{
  "model": "sound classifier",
  "dataset": "acted Russian speech (Dusha)",
  "train_examples": 26041,
  "gain_aug_db": 10,
  "time_shift_ms": 50,
  "n_mels": 80,
  "hop_length": 160,
  "input": "log_mel",
  "spec_augment": true,
  "win_length": 512,
  "targets": ["emotion"],
  "num_classes": 4,
  "arch": "transformer",
  "norm": "layernorm",
  "norm_position": "pre",
  "activation": "quick_gelu",
  "mlp_ratio": 6,
  "head_dim": 48,
  "fused_qkv": true,
  "bias": "none",
  "qk_norm": false,
  "parallel_block": false,
  "inner_norm": false,
  "drop_path": 0.05,
  "subsampling": 4,
  "layers": 6,
  "width": 256,
  "positions": "rope",
  "pooling": "class_token",
  "loss": "cross_entropy",
  "init": "lecun_normal",
  "residual_init": "zero_last",
  "optimizer": "ademamix",
  "lr": 0.00075,
  "beta1": 0.9,
  "beta2": 0.999,
  "eps": 1e-08,
  "beta3": 0.9995,
  "alpha": 4,
  "steps": 12900,
  "batch_size": 128,
  "epochs": 63.4,
  "lr_schedule": "cosine",
  "final_lr_fraction": 0.1,
  "warmup_steps": 380,
  "weight_decay": 0.3
}
Rows from block 2 of a small sound classifier, named by matrix and row number. Rows with one number belong to one neuron. Each number is 128 + 32 x the weight over its row's rms, rounded and kept within 0 to 255. All counts start at 0. After the name is the row's rms in percent of the matrix's.
After each neuron's rows are labels from the 100 clips, of 14976, where the neuron reaches its highest value: "strongest on" is what is common among them. Only what is clearly more common there than usual is listed. The data: acted Russian speech (Dusha). In brackets: how many of the 100, against the usual share in percent.
# fc1: MLP up (model.blocks.2.mlp.fc1.weight, 1536x256), inputs 86-171
# fc2: MLP down (model.blocks.2.mlp.fc2.weight, 256x1536, transposed), outputs 86-171

fc1.118 097 [117 138 145 123 206 157 133 118  90 157 176  55  78 196 159 125  90 142  71 117  69 121 107 137 155 141 181 124 117 145 126 119 103 135 120 114 131 144 166 111 121 200 144 163  98 101 102 129 119 134 148 166  46 111 113 115 138 101 118 163 134 146 143 158 132 145 123 146  99  84 136 106 181 105  77 133 152 160 155 154 153 152  87 129  91 138]
fc2.118 089 [ 39 118 167 146 139 149 151  87 150 158 144 103  91 126 189 171  99 128  93 126  93 141 203 137 128 122 147 117 106  78 132  64  88 122 151 121 200  62 125 101 124 149 139 154 101 172 115 131 104 133 152 175  82 135 101 108 130  84 144 145 128 101 128 167 119 103 159 144 123 121 120  88 126 132  89 160 119 150 173 119 130 133 119 104 135 115]
strongest on: emotion: positive (50 vs 18.8)

fc1.199 103 [ 97 120 172 139 106 102 123 125 196 129 120  83 100 118 117 124 107 152  95 146 143 107 124 101  98  98 118 102  98  95 131  98 128 136 186 130 174  93 203  94  97  73  79  85 105 124  92  96 125 153 173 165 148  85 147 119 110 174 137 152 169 127 127  77 123 123 169 107 160 155 219 138  83 140  98 140  21 100  83 140 155 130 100 127 149 139]
fc2.199 082 [ 74 126 104 146 112 118 132 157 103  21 106 114 179  70  61  81  88 101 183 137 134 110  86 105 113 159 107 180 189 129 111 147 189 155 130  95 116 136 128 129 133 140 133 132 117 127 186 177 168  85 137  73 146 163 184 123 125  93 103  81 124 142 128 118 118 147 101 139 146  89 116 146 143  97 138 123 144 145 148 102 123 142 127 165 123 133]
strongest on: emotion: angry (42 vs 18.6)

fc1.228 094 [126 126  75 146 131 130 111 150 157 134 113 154 113  92 148 144  46  95  63 156 148  98 144 111 126 124 161 144 156 153 120  94 113 121 110  37 144 121 173 150 103 144 172 137 105  99  95 167 120  96 150 144 135 142 131 109 106  88 115 123 169 118  85  83 135  82 117 131 170 147 243 128 111 110 150  97 129  60 104 122 136 125 140 123 136 152]
fc2.228 094 [ 77 117  99 158 135 114 157 119 182 142 141 129 137 169 178 100 158 153 102 122 132 138 159 132 125 130  94 109 113 121 130  77 132 116 168 102 167  96 137 122 132 143 178 159 118 188  82 137 137 132 141 157  92 101 128 136  85 113 140 145 177 115 121 159 132 111 166  78 108 135 152  30  95 154  43 160 115 136 198 104 116 105  74  94 165 162]
strongest on: emotion: sad (76 vs 26.9)

fc1.267 081 [ 93 163 144 151 145 128 125 135 154 142 153 155 129 163 127 131 200 168 110 135  53 174  94 160 123 113 125 128 134  81 113 118 125 119 122  80 131 150 136 125 153 137 175 142 134 152 110 119 136 130 117 128 121  46  24 126 143  71 156 142 151 126 150 190  82 102 115 125 151  97  72 105 157 139 108 152 128 105 194 175 162 112 151 132  68 135]
fc2.267 083 [  0 130 113 145 136 121 155 119 148 210 126 134  83 159 153 178 106 118 110 108  93 121 184 126 114 108 183 119  92 126 135 126  86  42 147 139 162  74 127 132 150 136 138 129 143 152  95 111 110 125 123 156 100  94 102 106  92 126 130 133 125 116 129 139 156 127 123 119 131 134 145 101 114 133  86 132 108 126 152 129 134 107 144 144 113 124]
strongest on: emotion: positive (63 vs 18.8)

fc1.389 104 [116  86 151 136  81 135 155  75 160 161 139  60 140 127 121 135  86 127 111 133  93 100 131 134 143 139 134 106 110 147 146 105 117  86 191  93 128 100 181  56 117 128  89 139 117 113  90 153  94 164 168 160  73  52 121  96  84 129 154 155 119  34 150  74 155  93 129  73 144 112 103 102 129 119  48 140  88 137 161 141 180 125 141 108 111  88]
fc2.389 107 [ 54 147 142 103  62 179  99 158 126  84 112 132  82  71  89 102  89 153 171 157 158 134  96  94 119  87 121 144 131  97 104 102 160 179 116 140  90 190 114 116 148  91  64  85 136  69 126 130 151 165 119  47 175 149 153 116 156 115 108  83 108 136 117  99 127 107 121 136 143 126 153 173 115  92 137 128 122 131 103 132 137 119 130 131 119 151]
strongest on: emotion: angry (38 vs 18.6)

fc1.339 091 [ 88 158  92 158 154 189 104  98 141 193 134  84 114 178 168 127 146 127 100 109 111 131 147 141 147 118 155 164 118  97 159 105 140  77 127 130 110  98  82 133 173 103 128  84 151  95 118  78 157 173 189  93 133 135 132 121 163 142 153 128  65 129 161 140 170 131 162 178 127 119  93 115 125  67 109  96 124  91 126 137 142 119 149 132  99  89]
fc2.339 088 [134 107 175 114 130 112 155  93 145 148 156 111 115 161 184 230  70 115 113 139 106 119 121 180 125 136 155 127  77 132 146  94 128 116 142 147 185 125 134 128 111 107 125 140 117 129 105 121  66 134 161 175  99 114 115 119 101 117 179 160 137  93 131 114 159  64 142  92 114 124 150 122  72 159 102 131  97 139 162 154 141 128 159 103 128 114]
strongest on: emotion: positive (57 vs 18.8)

fc1.611 091 [111 114  77 144 151 100  92 114 168 139 104 159 104 104 128 108 112  90  72  72 137 121  87  97 104  96 173 134 179 116 104 123  81 110 145 143  65 120 162 170 138 130 135 167 108 111 128 120 140 113 119  89 113  92 137  91  50 156 118 124 134 157 140 155 120 117 157 107 173  91 140 130 167  90 145 105  61  75 158 128 177  89 150 115 114 171]
fc2.611 093 [ 74  95 129 153 142 117  81  86 128 133 138 113  69 180 170 201  68 157  92 153 105 148 172 159 149 130 173  90 113 134 118  31  99 122 123  82 169 106 138 157 145 118 128 121 147 135  76 107 122 147 128 137  94 160 163 127  89 177 147 142 109 107  97 102 170  96 120 131 103 104 126 114 151 106 120  93 146 100 136 124 130  56 197 136 138 148]
strongest on: emotion: sad (62 vs 26.9)

fc1.419 106 [112  95 147  89 126 187 167  77  83 135 145  64 124 153 123 158 168 149 138 129 188 140 189 171 208 133 156 129 127  71 157 102 139 153 140 127 128 107 117  65 112  97 100 124  41 110 129 127 155 137 125 142  72 132 114  59 121  95 135 140 111 105 131 128 137  99 135 153  98  90 158 114 153  90  94  97 173 147 135 164 114 139 153 149 174 128]
fc2.419 100 [109 160 141 159 138 141 160 160 128 223 136  84 100 108 183  87 144 134 109 133  84 125 193 145 129  93 110 122 157 137 128  84  99 102 150 141 164 102 147 143  93 132 138 128 153 126 101  93 161 123 155 172 108 118  75 125 141  99 120 129 120 130 178 164 164 123 158 157 149 120 138 105 118 120 118  94 126 169 144 145 147 124 118 152 102 127]
strongest on: emotion: angry (48 vs 18.6)

fc1.346 101 [129 139 150  77 104 157 188 101  68 156 178 105 107 162 160 126 129 134 174 161 133 130 152 140 154 134 127 142  85 158 196  46 119 168 121 141 153 120 139 151 112 117 133  89 140 166  92 171 141 143 148 154  89 138 117 114 139  83 131 207 127 156 125 190 114 118 126 170 122 171 149 150 128  99  62 111 143 129 127 167 134 173 116 118 184  67]
fc2.346 085 [ 43 142 129 118 121 152 113 157 100 103 141  95 183 117  75  77 180 126 171 134 127 149  72 138 135 126  67 131 160 144 110 193 148 127 136 109  67 167 125 143 121 157 100 100 127 114 165 143 172 123 109  94 154 148 112 163 167  73 169 112 135 149 165 146 132 152 111 116 152  94 105 152 156 118 179 131 151 129 123 151 139 153  88 128 128 117]
strongest on: emotion: positive (39 vs 18.8)

fc1.161 106 [134  74 122 150 139 148 150 170 125 137 118 131 141 156  86 123 141 121 159 113 131 107 155  89  97 139 145 160 111 122 137 105 135 142  78 105 107 108 139 161  84 126 161 165  85  77  96 127  88 148 149 175 181 178 112 126 107  62 174 118 124 122 143  95  67  51 103  82 146 114 176 140 118 140  46 122 143 133 107 127 158 137 145 150  72 109]
fc2.161 111 [196 134  98 147  86 115 121 147 131 124 111 141 195 146 153  84  75 127 170  94 102 101 114 128  99  74  99 100  91 128 162 123 124 156 187 142 173 122 148 163 112 107  91 109 149 133 143 117 126 171 153  77  78 109 153  51  74 171 143 122 144  88 132  81 182  88 125 127 156  93  96 104  66 104 125 105 109 155  99 137 162 179 156  95 163  78]
strongest on: emotion: angry (44 vs 18.6)

fc1.78 110 [ 98 143 134 136 125 151 141 106 121 161 117  93  89 160 132 128 108 116 112  64 140 161 120 131 123 100 119  82 152 144 195 122  97 174 141 147 113 129 140 126 115  87 149 148 133 149  77 168 146 137 141 149 110 139  95  92  87 114  85 181 141  62  93 147  92 129 196 173 187 193 104 148  86 162 151 121  78 131 114 124 116 186 169 124 130 136]
fc2.78 089 [130 138 133 100 101 140 139 135 115 155 135 119 179 123  65  78 129 117 145 150 145 124  86 130 126 133  63 145 155 157 118 134 146 188 126 126 121 154 129 131 115 143 109 106 118  79 190 155 148 139 148 108 160 134 142  93 141 123 150 117 152 136 149 106 150 139 106 102 160 125 135 136 136 134 115 128 115 146  90 150 140 168 109  76 154 103]
strongest on: emotion: neutral (60 vs 35.7)

fc1.483 098 [107 147 110 165 128  79 133  85 161 132 157 156  93 138 132 187 104  98  85 137 154 130 171 135 103 139 191 178 156 119 109 162  94 104  81  77 135  37 140 149  83 169 129 145 156 162 134 160 116 131  89 106 128 129 123 152  86 102 128  89 152 120 118 143 116 150 109 103 141 146 151 122  84 111 113  83  80  86 160 123 142  96 164 198 120 163]
fc2.483 106 [ 56  90 136 133 147 150  93 109 134 155 163  99 139 129 173 155 158 147 111 172 151 189 122 155 168 167 115  72 133  94 167  50 108  96 101  80 108 143  98 122  97 119 156 135 118 123 138 110 142 126  76 136 143 140  78 172 142 172  98 182 126 108  73 179 150 107 159 145 118 125 151 144 125 138 109 146 159  87 121 100 125 128 144  86 111 178]
strongest on: emotion: sad (59 vs 26.9)

fc1.369 097 [118 180 147 139 137 102 143  97 148 128 117 135 132 152 145 136 165 166 159 142 145 161 151 147 100 161 138 114 124 107 117 156 131  72  75 118 155 134  74 159 101 122 159 177 147 169 132 168 120  84  92 126 157 138 116 143 128  84 154 125 131 110 179 121 141 163  85 112 121  75 163  83 138 127 107 152 156 140 187 119 131 115  91 177 126 144]
fc2.369 095 [255 134 113 114 127 141  93 139 117 129 126 141 166  81  85  34 139 126 142 131 159 118  60 131 134 141  74 141 142 130 116 173 142 183 135 110  90 176 109 130 112 108 119 131 142 123 179 147 143 114 120 101 153 158 173 148 145 142 126 118 114 140 123 125 125 159 132 151 146 124 113 147 124 128 194 121 138 106  85 127 116 146 105  90 139 119]
strongest on: emotion: positive (45 vs 18.8); emotion: angry (44 vs 18.6)

fc1.266 095 [ 83  83 137  90 181 202 100  56 113 174 162 138  99 104 177 161 118 120 129 125 135  99 128 153 178 125 148 138 127 178 153  95  93 137 110 159 110  97 154 166  89  95 103  91  77  96 124 125 130 167 101 104 144 157 135  89 140 154  83 171  61 113  56  90 108 104 171 155 122 128 169 174 156 128 149  93 116  95  82 150 158 167 156 142 150 126]
fc2.266 074 [ 64 105 156 106 111 127  81 153 112 111 137 125 199  96  88  75 141 110 171 139 175 126  76 117 157 139  79 129 152 139 130 192 147 117 133 103  78 141 132 117 105 164  95 121 120  99 182 146 120 128 128 100 147 156 131 122 140 127 131 109 114 136 100 126  88 155 131 138 144 113  89 176 126 119 165 116 147 121  96 113 111 165 117 131 117  88]
strongest on: emotion: positive (45 vs 18.8)

fc1.387 088 [103 144 169 137 152 136 121 150 117 154 103 142 103  92  73 148 118 168 171 152 106  73  89 124  91 134 152 176 112  88 118 180 108 110 166 115 126 171 111 170  88  60 143 156 144 141  39 106 118 100 140 138 160 185 147 156 134 111  99 120 111 144 163  79  88 133 149 123 123 131 179 153 239 153 121 104  96 107  62 136 163 159  84 146  90 105]
fc2.387 092 [ 41 105 118 129 125 147 126 171  92  93 148 124 202 129  65 135 149 124 186 108 138 126  83 139 123 138  57  96 129 151 137 190 135 155 154 112  97 146 156 175 129 131 138 146 151 132 138 141 137 101  74 107 157 136 141 127 134 129 184 132 168  94 121 137  87 136  95  87 144  57  96 128 145 118 129 163 138 156 128 118 121 183  90 151 117 103]
strongest on: emotion: angry (41 vs 18.6)

fc1.243 096 [114  78 130 105  92 115 129 130 115 142 133 155 136 108 150 140  78 149 106 103 132  92  95 201 111 116 123  95 162 134 179 144 132 115 152 139  77 116 156 129 160 145 120 134 163 113  61 106 113 156 110 186 109 110 118 158 146 158 153 182  61  88 128 134 166 114 126 135 147 179  55 152  84  73 181  83  75 108 155 137 122 127  94 141  83  82]
fc2.243 102 [ 95  83 125 194 128 139  77 163 120 152 113 202 145 121 160  95  71 140 133  82 132 105 153 106 132 117 177 158 110 100 164 132 123 144 163 210 103 119  54 127 181  99 134 134 146  45 147  65  75 161 153  98 145 139 148 116 113 127  76 108  86 126  81 164  95 105 155 175 168 154  93 174  71 146 176 118 140 107 109  89  76 176 208 125  94  58]
strongest on: emotion: sad (55 vs 26.9)