config.yaml
n_mels: 80
win_length: 512
targets: ["emotion"]
norm_position: "pre"
mlp_ratio: 6
head_dim: 48
parallel_block: false
subsampling: 4
positions: "rope"
loss: "cross_entropy"
init: "lecun_normal"
optimizer: "ademamix"
beta3: 0.9995
final_lr_fraction: 0.1
warmup_steps: 380
Rows from block 3, named by matrix and row number. Rows with one number belong to one neuron. Each number is 500 + 50 x the weight over its row's rms, rounded and kept within 0 to 999. All counts start at 0. Numbers have three digits each.
# fc1: MLP up (model.blocks.3.mlp.fc1.weight, 1536x256), inputs 86-171
# fc2: MLP down (model.blocks.3.mlp.fc2.weight, 256x1536, transposed), outputs 86-171
fc1.1034:435482494549528551533524575545483437389569531542416538510485509477529469563449525471459508506508471517530468524402456547491422518502532451419470516484483523440405487409446508422477463421506461521431603559557558522455519470461436463514506534535454554586491477
fc2.1034:349519505543516495553469538575507471370548616565482499437489455501604503479470564488466501505409457399503533582464518500504509518476515569413509491529556549445468463477471501503511528493501512543470508488486516525451507497433496479503540519514453539506511522
fc1.1035:406458489517456573571475586580454395455589566577492499485500545514539512504461542493418549494482461468515554544431462492521459445410533507408524550582534508458464456453498559452478560405529425511405537531518563500442559452431468432570509602565526469545482509
fc2.1035:375515495551504481554478540555500474422537636592464494446476434488602486471463554489470487496396465430531522595431534505514509527511522563424507488527562539433465481416444471518508528490509504509466501472488501507439508484415510476510566516517465526505511497
fc1.1036:480576509412381494542434481514514450491471540500561533568499472441523572488418476495450507521438539501568513557485411362471559505501474570473509500501648446510387508414471605503449484486444512543536517591520508431577513389515470515498485523515595484512524410
fc2.1036:471534460547445441537535524448450535575436432458410427526458462404460447455436478531552526437574555520550516494465563520547551459473539563587563511536494434493458547456445467524441560517564404480534437419558463434477525494516496455523500553545524452546557477
fc1.1037:489554538459553519504398537529496577456485527657545495446533468467434502489446520529404569483441464463531478581508489602523391504457500581444501527495531439481524558426472560562480614500452422547482488474524545530565587513541451472441506515525437450540489519
fc2.1037:381469554579564500516548484512567487488596558539471563533510432537557475542525499515488473497477493385514502597455498501477502567556498452453467474483462540436569433478476527489560493484453554463566529531440434428480514483471551556534566410436463576483460458
fc1.1038:442455514535509591501511525587558478410546503581482494524491538503572544538485499512423474519445460492504507526443454465458399574498493447478457477521566547469417473466460497463535469403458463509396570493551579555500515504435464487486465514542508526564551473
fc2.1038:341505529525529491526489534592506471386558604592494520442489467515609512493491563476455478515409429406493512574446499521491499533507512540405489487518527564459482451463479542496525495490494527538493522512480498520458488503422509488499552500502454555493482514
fc1.1039:436417468537544512520463567583528481467537530534492546466465580501565541502512450473487489520412493507461467527398483481412401495421432528444537495533560567414468514486465490451522521392486454508439612483490554507468552433478447446470471543524536522539508514
fc2.1039:410496537514540494520477538538516452396594600601498523471506478524610522510505551482450483519418408402481506581445487529480490542518499530395485482524500565463496445474487533498529487481480530546477529516473503519467487513402513506502557503497451560509477504
fc1.1040:397504533529512451562409532568548498434555536597464534450541467466537505453459578471507464554465487454506491563429433471444492521495473489439542441574610517430498474443404478432514517423451455453499546511517573559507526519428468442484537590627499542581466495
fc2.1040:651500482479476507477520468394494525593429392394511488581506535492388488507507443521539521487611552641502489414563507491504506467485496458582513517493476444536520536529525486507474506516502479480526485499523507484535515494581490508502449496495541464512520494
fc1.1041:390581552506522514524521471578460498351541519550453584604510479482483519468412549567500492468515432462471456501479363529536466490462602450460504533551524469507437495444553484410454506497498491494490529574582536526486510481485449495456537559593519536637424507
fc2.1041:430545459458468486463476501544450564549450416465515456465530542479401460484485517540605543448590532481466506392522511463532507454471498411602554566503506434552509562543530556476450540553554458551489452542549544532537549481595438490435437538536467424555537570
fc1.1042:372495544531493467514467480592582474429547483558492468492484468407528501462461576470527546580510495396539526510429414508461512510483524442442504474522599466411502489428411512422518504440440478433527552530545559532546539443482446477470518574605544543559430413
fc2.1042:639494486479480514478527458393500516602429407411517494582505532497386493510511434515543515492594569617505484412558507495503506466492492458586506510486476444531524531526530488514479502510499485467533485497519499474531517486576498515512451490491555460507519483
fc1.1043:386460561531512482566397553599573478448529525568439459449519462491535543495473573462495478570487477427492547558460421456454418522532471460453532451549607476437479460446432516421562542394423460469477535506498564529518553535460421453484525586608512546561493512
fc2.1043:645483488484488508472540460389508519604431399398520501586498533505384495515516424507539506500600549622511471414560505507494496478502497457582500510476463451530526524533525495514487498501488494463548497500515491464534504496578506517506455479479551473510507481
fc1.1044:417459495476479523525532516593526491464629535588476568528493583484610522590525525480394462510476474501488535533389453410470338547480528466459444505465546564428451503401415469480489470432496439477435579555518600525455510442411513477525481500508497517514585465
fc2.1044:345512509536521487535488536584504475396538607586476509437477448497606497479473555480471481505374460385506511583438513518506506530504524558424493490520538554455471460458469504504515507488504520534487513490490491524444485494407508485511556507509464543507489509
fc1.1045:414462536582537471451452550561459477501586554570541555465472531459594526562461482506423435507460486513525549499412455485492421522493510578427445480570561546482404411452460505518540529488481494481393586542506524522457514574421461462450505520539462582591464507
fc2.1045:339503533530523488521475533595517479385570602600490509429502460508611510495488564489469492509402452408489506576451490506504502538506504512419491480524529557453476451483483520504526496488496512528463516497482512521467502507426498492483557511505454545488488498
fc1.1046:467541560496434399489435524538517504521568461516428424508463479514512509529460501485501518557545445494480568529480437423460526466537566498510595494610573497541448499491367519489497571489417513493473517563563586446538513454477432431447503569519538492504493514
fc2.1046:446526452480446466505524459474479518599445411444498471540489529461439480482499511534571522491581580537498538401535490476521556447470478461594521548521488449504514575505512477523443504545573470575518439474533530479529511496537467512481449524505528473551576458
fc1.1047:372501497482463499581427518609560489421538582587476487451509444501520541495448501454528527534506506411544526526428466491453425535544562390476433471533592407421425409409456541474557462438459487425469478498528440525553508422494421503508514569615516480572518437
fc2.1047:560471486503495505483570450394526505603433410411517514597477515509387498511512401480537486510586547599532457423540516536496502493519513464585491513465462458505520508518515484538498507478477518434576502488513461441514503480560533518524480465465569484508502461
fc1.1048:437495475532509572561496528552614548468517442576480513495562461417496521501494554436502610573503527501540441516409527484498487546495464472508517499497610438361533463436403527511565494418480466468452547453516564520505492452492463523515506539546551549579487470
fc2.1048:464463479498495526508580444418544476587463407428507515596478510507397513510508386457499470523584553552543448431557529556482497480525506485554484478456471460489521497500519496554511500462479511389574493473493457449494498471543559521553474459457581499496529445
fc1.1049:416460526542504546532438557580530505487592516572517516430463493476545547567431519481428439555466435492468466497462489475490374466495510525458535465533571502502420473472516488475556580448415449457413611503524523456475573537478433452506457541546484538565457492
fc2.1049:376510519517523494526465536621498484384557602590483508416508473501617510492486569488456491507394440407481527584452493501501493530506500521411493477521530547464482464466476527482520504492499513546456510509481518540461490506415495495493549513513450540490497518
fc1.1050:442433506458548478478448542529520539487560463560458529517595516552538458597451518393487415579542538442446448504451414473476339473468511390477415509523498436460514420533417518417515543464451447438396523474494624513515511483455473534409499495524496526581450532
fc2.1050:505483510452501532456522447420514521582465380425525501567518556520382505525523441508542496505638538568495483398561492499474485453506484436575494496474460430548549512551560545487499479494475493471542498530507516471564509511595489529487430483481553476517491507
fc1.1051:432403480514501529532431622581530465427586512610467443454455545493572567536429497435432489528462492484489513502419467477470468506457501478453514466559570548456390447439477459449509499429455462500397556497569538498497469486448452427539466541536504545561483500
fc2.1051:368507527517528498528474531601509472395569594592490522422507472511611516496492566482446479515404444392492517585450490506493488529510495517404485474515535550461488465468482531493526496484494517551468513507474506536464493508424500496503551509502454541494489506
fc1.1052:401462522461535536527432493549515513495499561603464434557513455465563494447411575535506522535519398371516501492499543478509409511505509443501436507538548463475501439460449502411523499431465487478458577507581507498510544426507480481487417601604516492570480434
fc2.1052:622501488473474507473513469402488530595432401407513484574513540491390484508508450526552525482596560624493489410561502485506507465482489453590516520495480445543522538529532487499471503522503476485518485506530510488543513498584483508495447498499540459515518499
fc1.1053:492418461552507473475494587550441531436492479560484416460473559446521548438472590517467459462537400483492511444432481545577435468512530537519539585508516534421413523439437473452504542459540435480418604454552575489429471524469484421486485537549449519579438529
fc2.1053:363506537525535496527458520612522499394562595570488528396509471517584518491489548493454480524387446424487511584449473487484479542519491521420486466516570559454494456462489529502535496483486523563457529520490518551472481536438481490485550505495445541472486508
fc1.1054:404447569496524516510482500588556521388508539570418511469479509504561481479471543524487570513472406445492499516427472497487445584451510464433502489509533537485452496425446460457478439504479464399503598510509565496517529416493460449522514561562493542570535473
fc2.1054:620494493466483516467518460391497526600435408410523493578517546502391496519519444521547520492600561617489486407571495489496498467489483445582505508486470447544533531539538497497479493514497483480524490512517507487546512498588488520497443490491544464509515496
fc1.1055:402518501480490529539436563577512484395568593601460475500484478541558502530466520549399479492464433466527495545418444482496376502469561514383523510577556499485394446479527471506482526435468443498425586536528538478473603541437401475489477518563474492606516519
fc2.1055:331519521512517491522444548606483486400539599599478489408513477492602500489484589504483515494403446421479532572456486483511497522495492520422504491533549553474482477485477509477506500511511503560431507517492535557482497516443467482485539523527437514480511530
fc1.1056:381526508517499513532451559614513459396600553606435513477482478486573562551511502511425510517479417469522526507438453469526423521522567441445498501530543535461372458446509470492502514467456445515480592574531568510435539521422431481461507557545480530535550514
fc2.1056:315512529515520490529464538555501481400535585591487501431507474509605501489481587503475496509420438370485517568466483496496482520501496509418496480520546556464488467489481535481512495502508503572461513523480538553480503512455476486469529513516433533522499523
fc1.1057:434465482524451571541476598584548461471612539603483506505499519479545547527445517449407479528500482504529541510371488466488423529457538497387543500555546497462417495420498538478517487425496437519402565509516533519447520481462437442520485564535496551559533506
fc2.1057:379513519525520486538471541582501475399565604588483504429495461502609498487480568485462492503402437422496519590439503505496501529506509544408500488528539548460477470467469510499515510491501508542462508498484502530457496498424497482493556512516447533498494514
fc1.1058:373480605558511493538452496573613472418538522579468483509509479458537525473470544468497545593493431425531522524435425466450471475463499456443543456541557487418496480428450561426559502433441460450519544509500547517528506447458417451498517574563545565577477470
fc2.1058:641507473486468501485520472399487525593427398403503481578500524483386478497497446524547525478603561623507493416553516488514516463480503467589521525499484441531510541518519477512467515521510475480524477490533507483525519487574490500507454502502543457519527494
fc1.1059:494461486568573490448472543493523518543537578525469465339458498445495513505460490474541614529457438436603427502483526511502513495515408473458553414512495531510508522576471563528551473380417462525497510460508509543470410574528427412352530483520471579545452549
fc2.1059:431524464612536509574527467501496526409471497510503504507524452502496414417485522535529456506591490500628528589432497488483541523541503545422575422531571440499546458430413420486475588471494555539517474496531521516488585525530560525480562431506527526573513543
fc1.1060:442511510521524487558351543570528472459617545584420416537439436552548537532413544510416466539477452432488499533438394513510433513523549524458527479543567564470412457457549400516519504479461464478483565516561541501514520522434407401492540545550479519574593460
fc2.1060:320490553472551550480442504566526474411526597564527527427536513533574545527515559479428486536401454471464494527506447496468465538514469476406462455504535562495527441541526520472551459485484510498451547534455553549505446561498472523470498480490465550476485512
fc1.1061:464483445563558590481561474529590570540475524525519562505480379470495541471477505592495496505472493460514408459564532552525306478582420403594416439457561473445495461471495500529540449443447404505453481524514559479464609417550500555430521496499525505472495547
fc2.1061:560505472514480447454549491436451512573436381427483441517469503477421488473488441508553512467587515528521489370491543539538560460480526521602541547480475468522481533497479496526464520518539480447554462475560445456512494489514494474518499520489506456562493475
fc1.1062:531422524505563573435463475476506471423515463507537484446527590510517504570516504474512436494475404571524521468504499472422433556526459505470526430463513491441509508475446579415484524468415402496421602493522586506500533557545525536508491465489509527492517535
fc2.1062:690483489490476503494506450419505487624430422439517496563528544483395505518515416531535530486567546657509495427563521463493509456513462486584512478489494456544531542514512485528472511497497458481513488469519494461548517498564496519518462503489561473466526481
fc1.1063:453448528520507552540454508597534484434546527567472513532501559475584511537531528484396443503442485538487532548382510460426379521480493470410526487476518531495426517473481516489523511433450446496392550505496580563485556495454475469510487537490508541548561492
fc2.1063:400510516528525481534486544590498477374551605585493511459487469508614505491489574477464485510420426397485521572445502523495507530492513547392498491528513559466478452469476528489517496491500529537489517511487497513455484501412511484509556507509447556531474523
fc1.1064:519580491582587525500471552506480484429588574518431486497431504504518484531478534504482452507468477520560552491419525515426453535530521440420440431493536571414437528500395542456548526416492540513491507538475574503452536493429469532474551496490437496549492542
fc2.1064:394498507524536508507475544570504469419557591579479499477494472476635501500494574480460469506394471433478503608471477514467502557517488570414480478542530579473491457487470438491523486469483521504451507488512459504458450565420549504482551500522474564484487453
fc1.1065:462486453570529462519456488547486480466591493509452555539541475547510497541449480505438464515520472519519475535430490567486448524475548462404546519469473520460409414366426504502459518427513494560508579583487532450445595490453492520492554460490509549590469516
fc2.1065:314518512521513500533457541601508484406544620594473492439498460495591492489470581495486500495396449400491512582453495505505495547507511529447499503506550543449470473479477459505504505491503509516437509494493508540469492506418494491484549521524437521492515512
fc1.1066:434409508559588531507502576568530471428584562572478499480478498528509605516461498473403508515448431527466460471420476532463461543510483453466502501519521530423427440470513487505553450440510454496405549488556600500443529485460469411468486546538494558570498554
fc2.1066:363510525530528492542475530589510473401567608602485516442496466512613502489485558485465481515389443438497520589448495513490494539516502542412489477519536562452481473460475513499528502485484518536477522503483512532453491506417502489501552506506455551502497500
fc1.1067:409553497453580465467460532551538576409542580634508542486532463465519451466497591550521559479479419394481473522485395525443495534562550407480490502517515448476522531535495479438449450491464458496516518536494538523545529536520470506405512539615436503621489456
fc2.1067:529515507440473521465475489479473541562436400434525471510553576490417485516513494540553537474604547613449503404574447467504498464471453409571519518510490455563532544572560506458464488536517466522483484557530536524578520529602457507456438514516499454522519530
fc1.1068:503448477573632557471492495487481492462643548534484459444618462534489570514481500453535516487470403541506423553535491590457452569528507581483509473473567523466560434440414536485582633511421453489435521524474580538501553607559534490497551550451480525490510560
fc2.1068:404511579455501478498384548530558526407551604639426544447512531504585565533505550462405489527420477422488579597465479501488510488475504558372500427584552519520452476404493512507545520478456479473396484488495495544493454487469526491526529549518490542484493490
fc1.1069:370489531502487504556522494569579459375587524624506512449461436455535548497512526455470497570537495417559540516443487485426497535531475380430444471479566496443448401423428547476574460454482546428498520441510519463454537497481464508529559533529538590592506479
fc2.1069:447451501504517523503607453416555478596470415404528533570486510530383515525521369461494455531568539548552435414551522581476478519564489474540465475447460480468529476517512497575525496444454540416590516460482427425493527460556589529552497444447557497452515453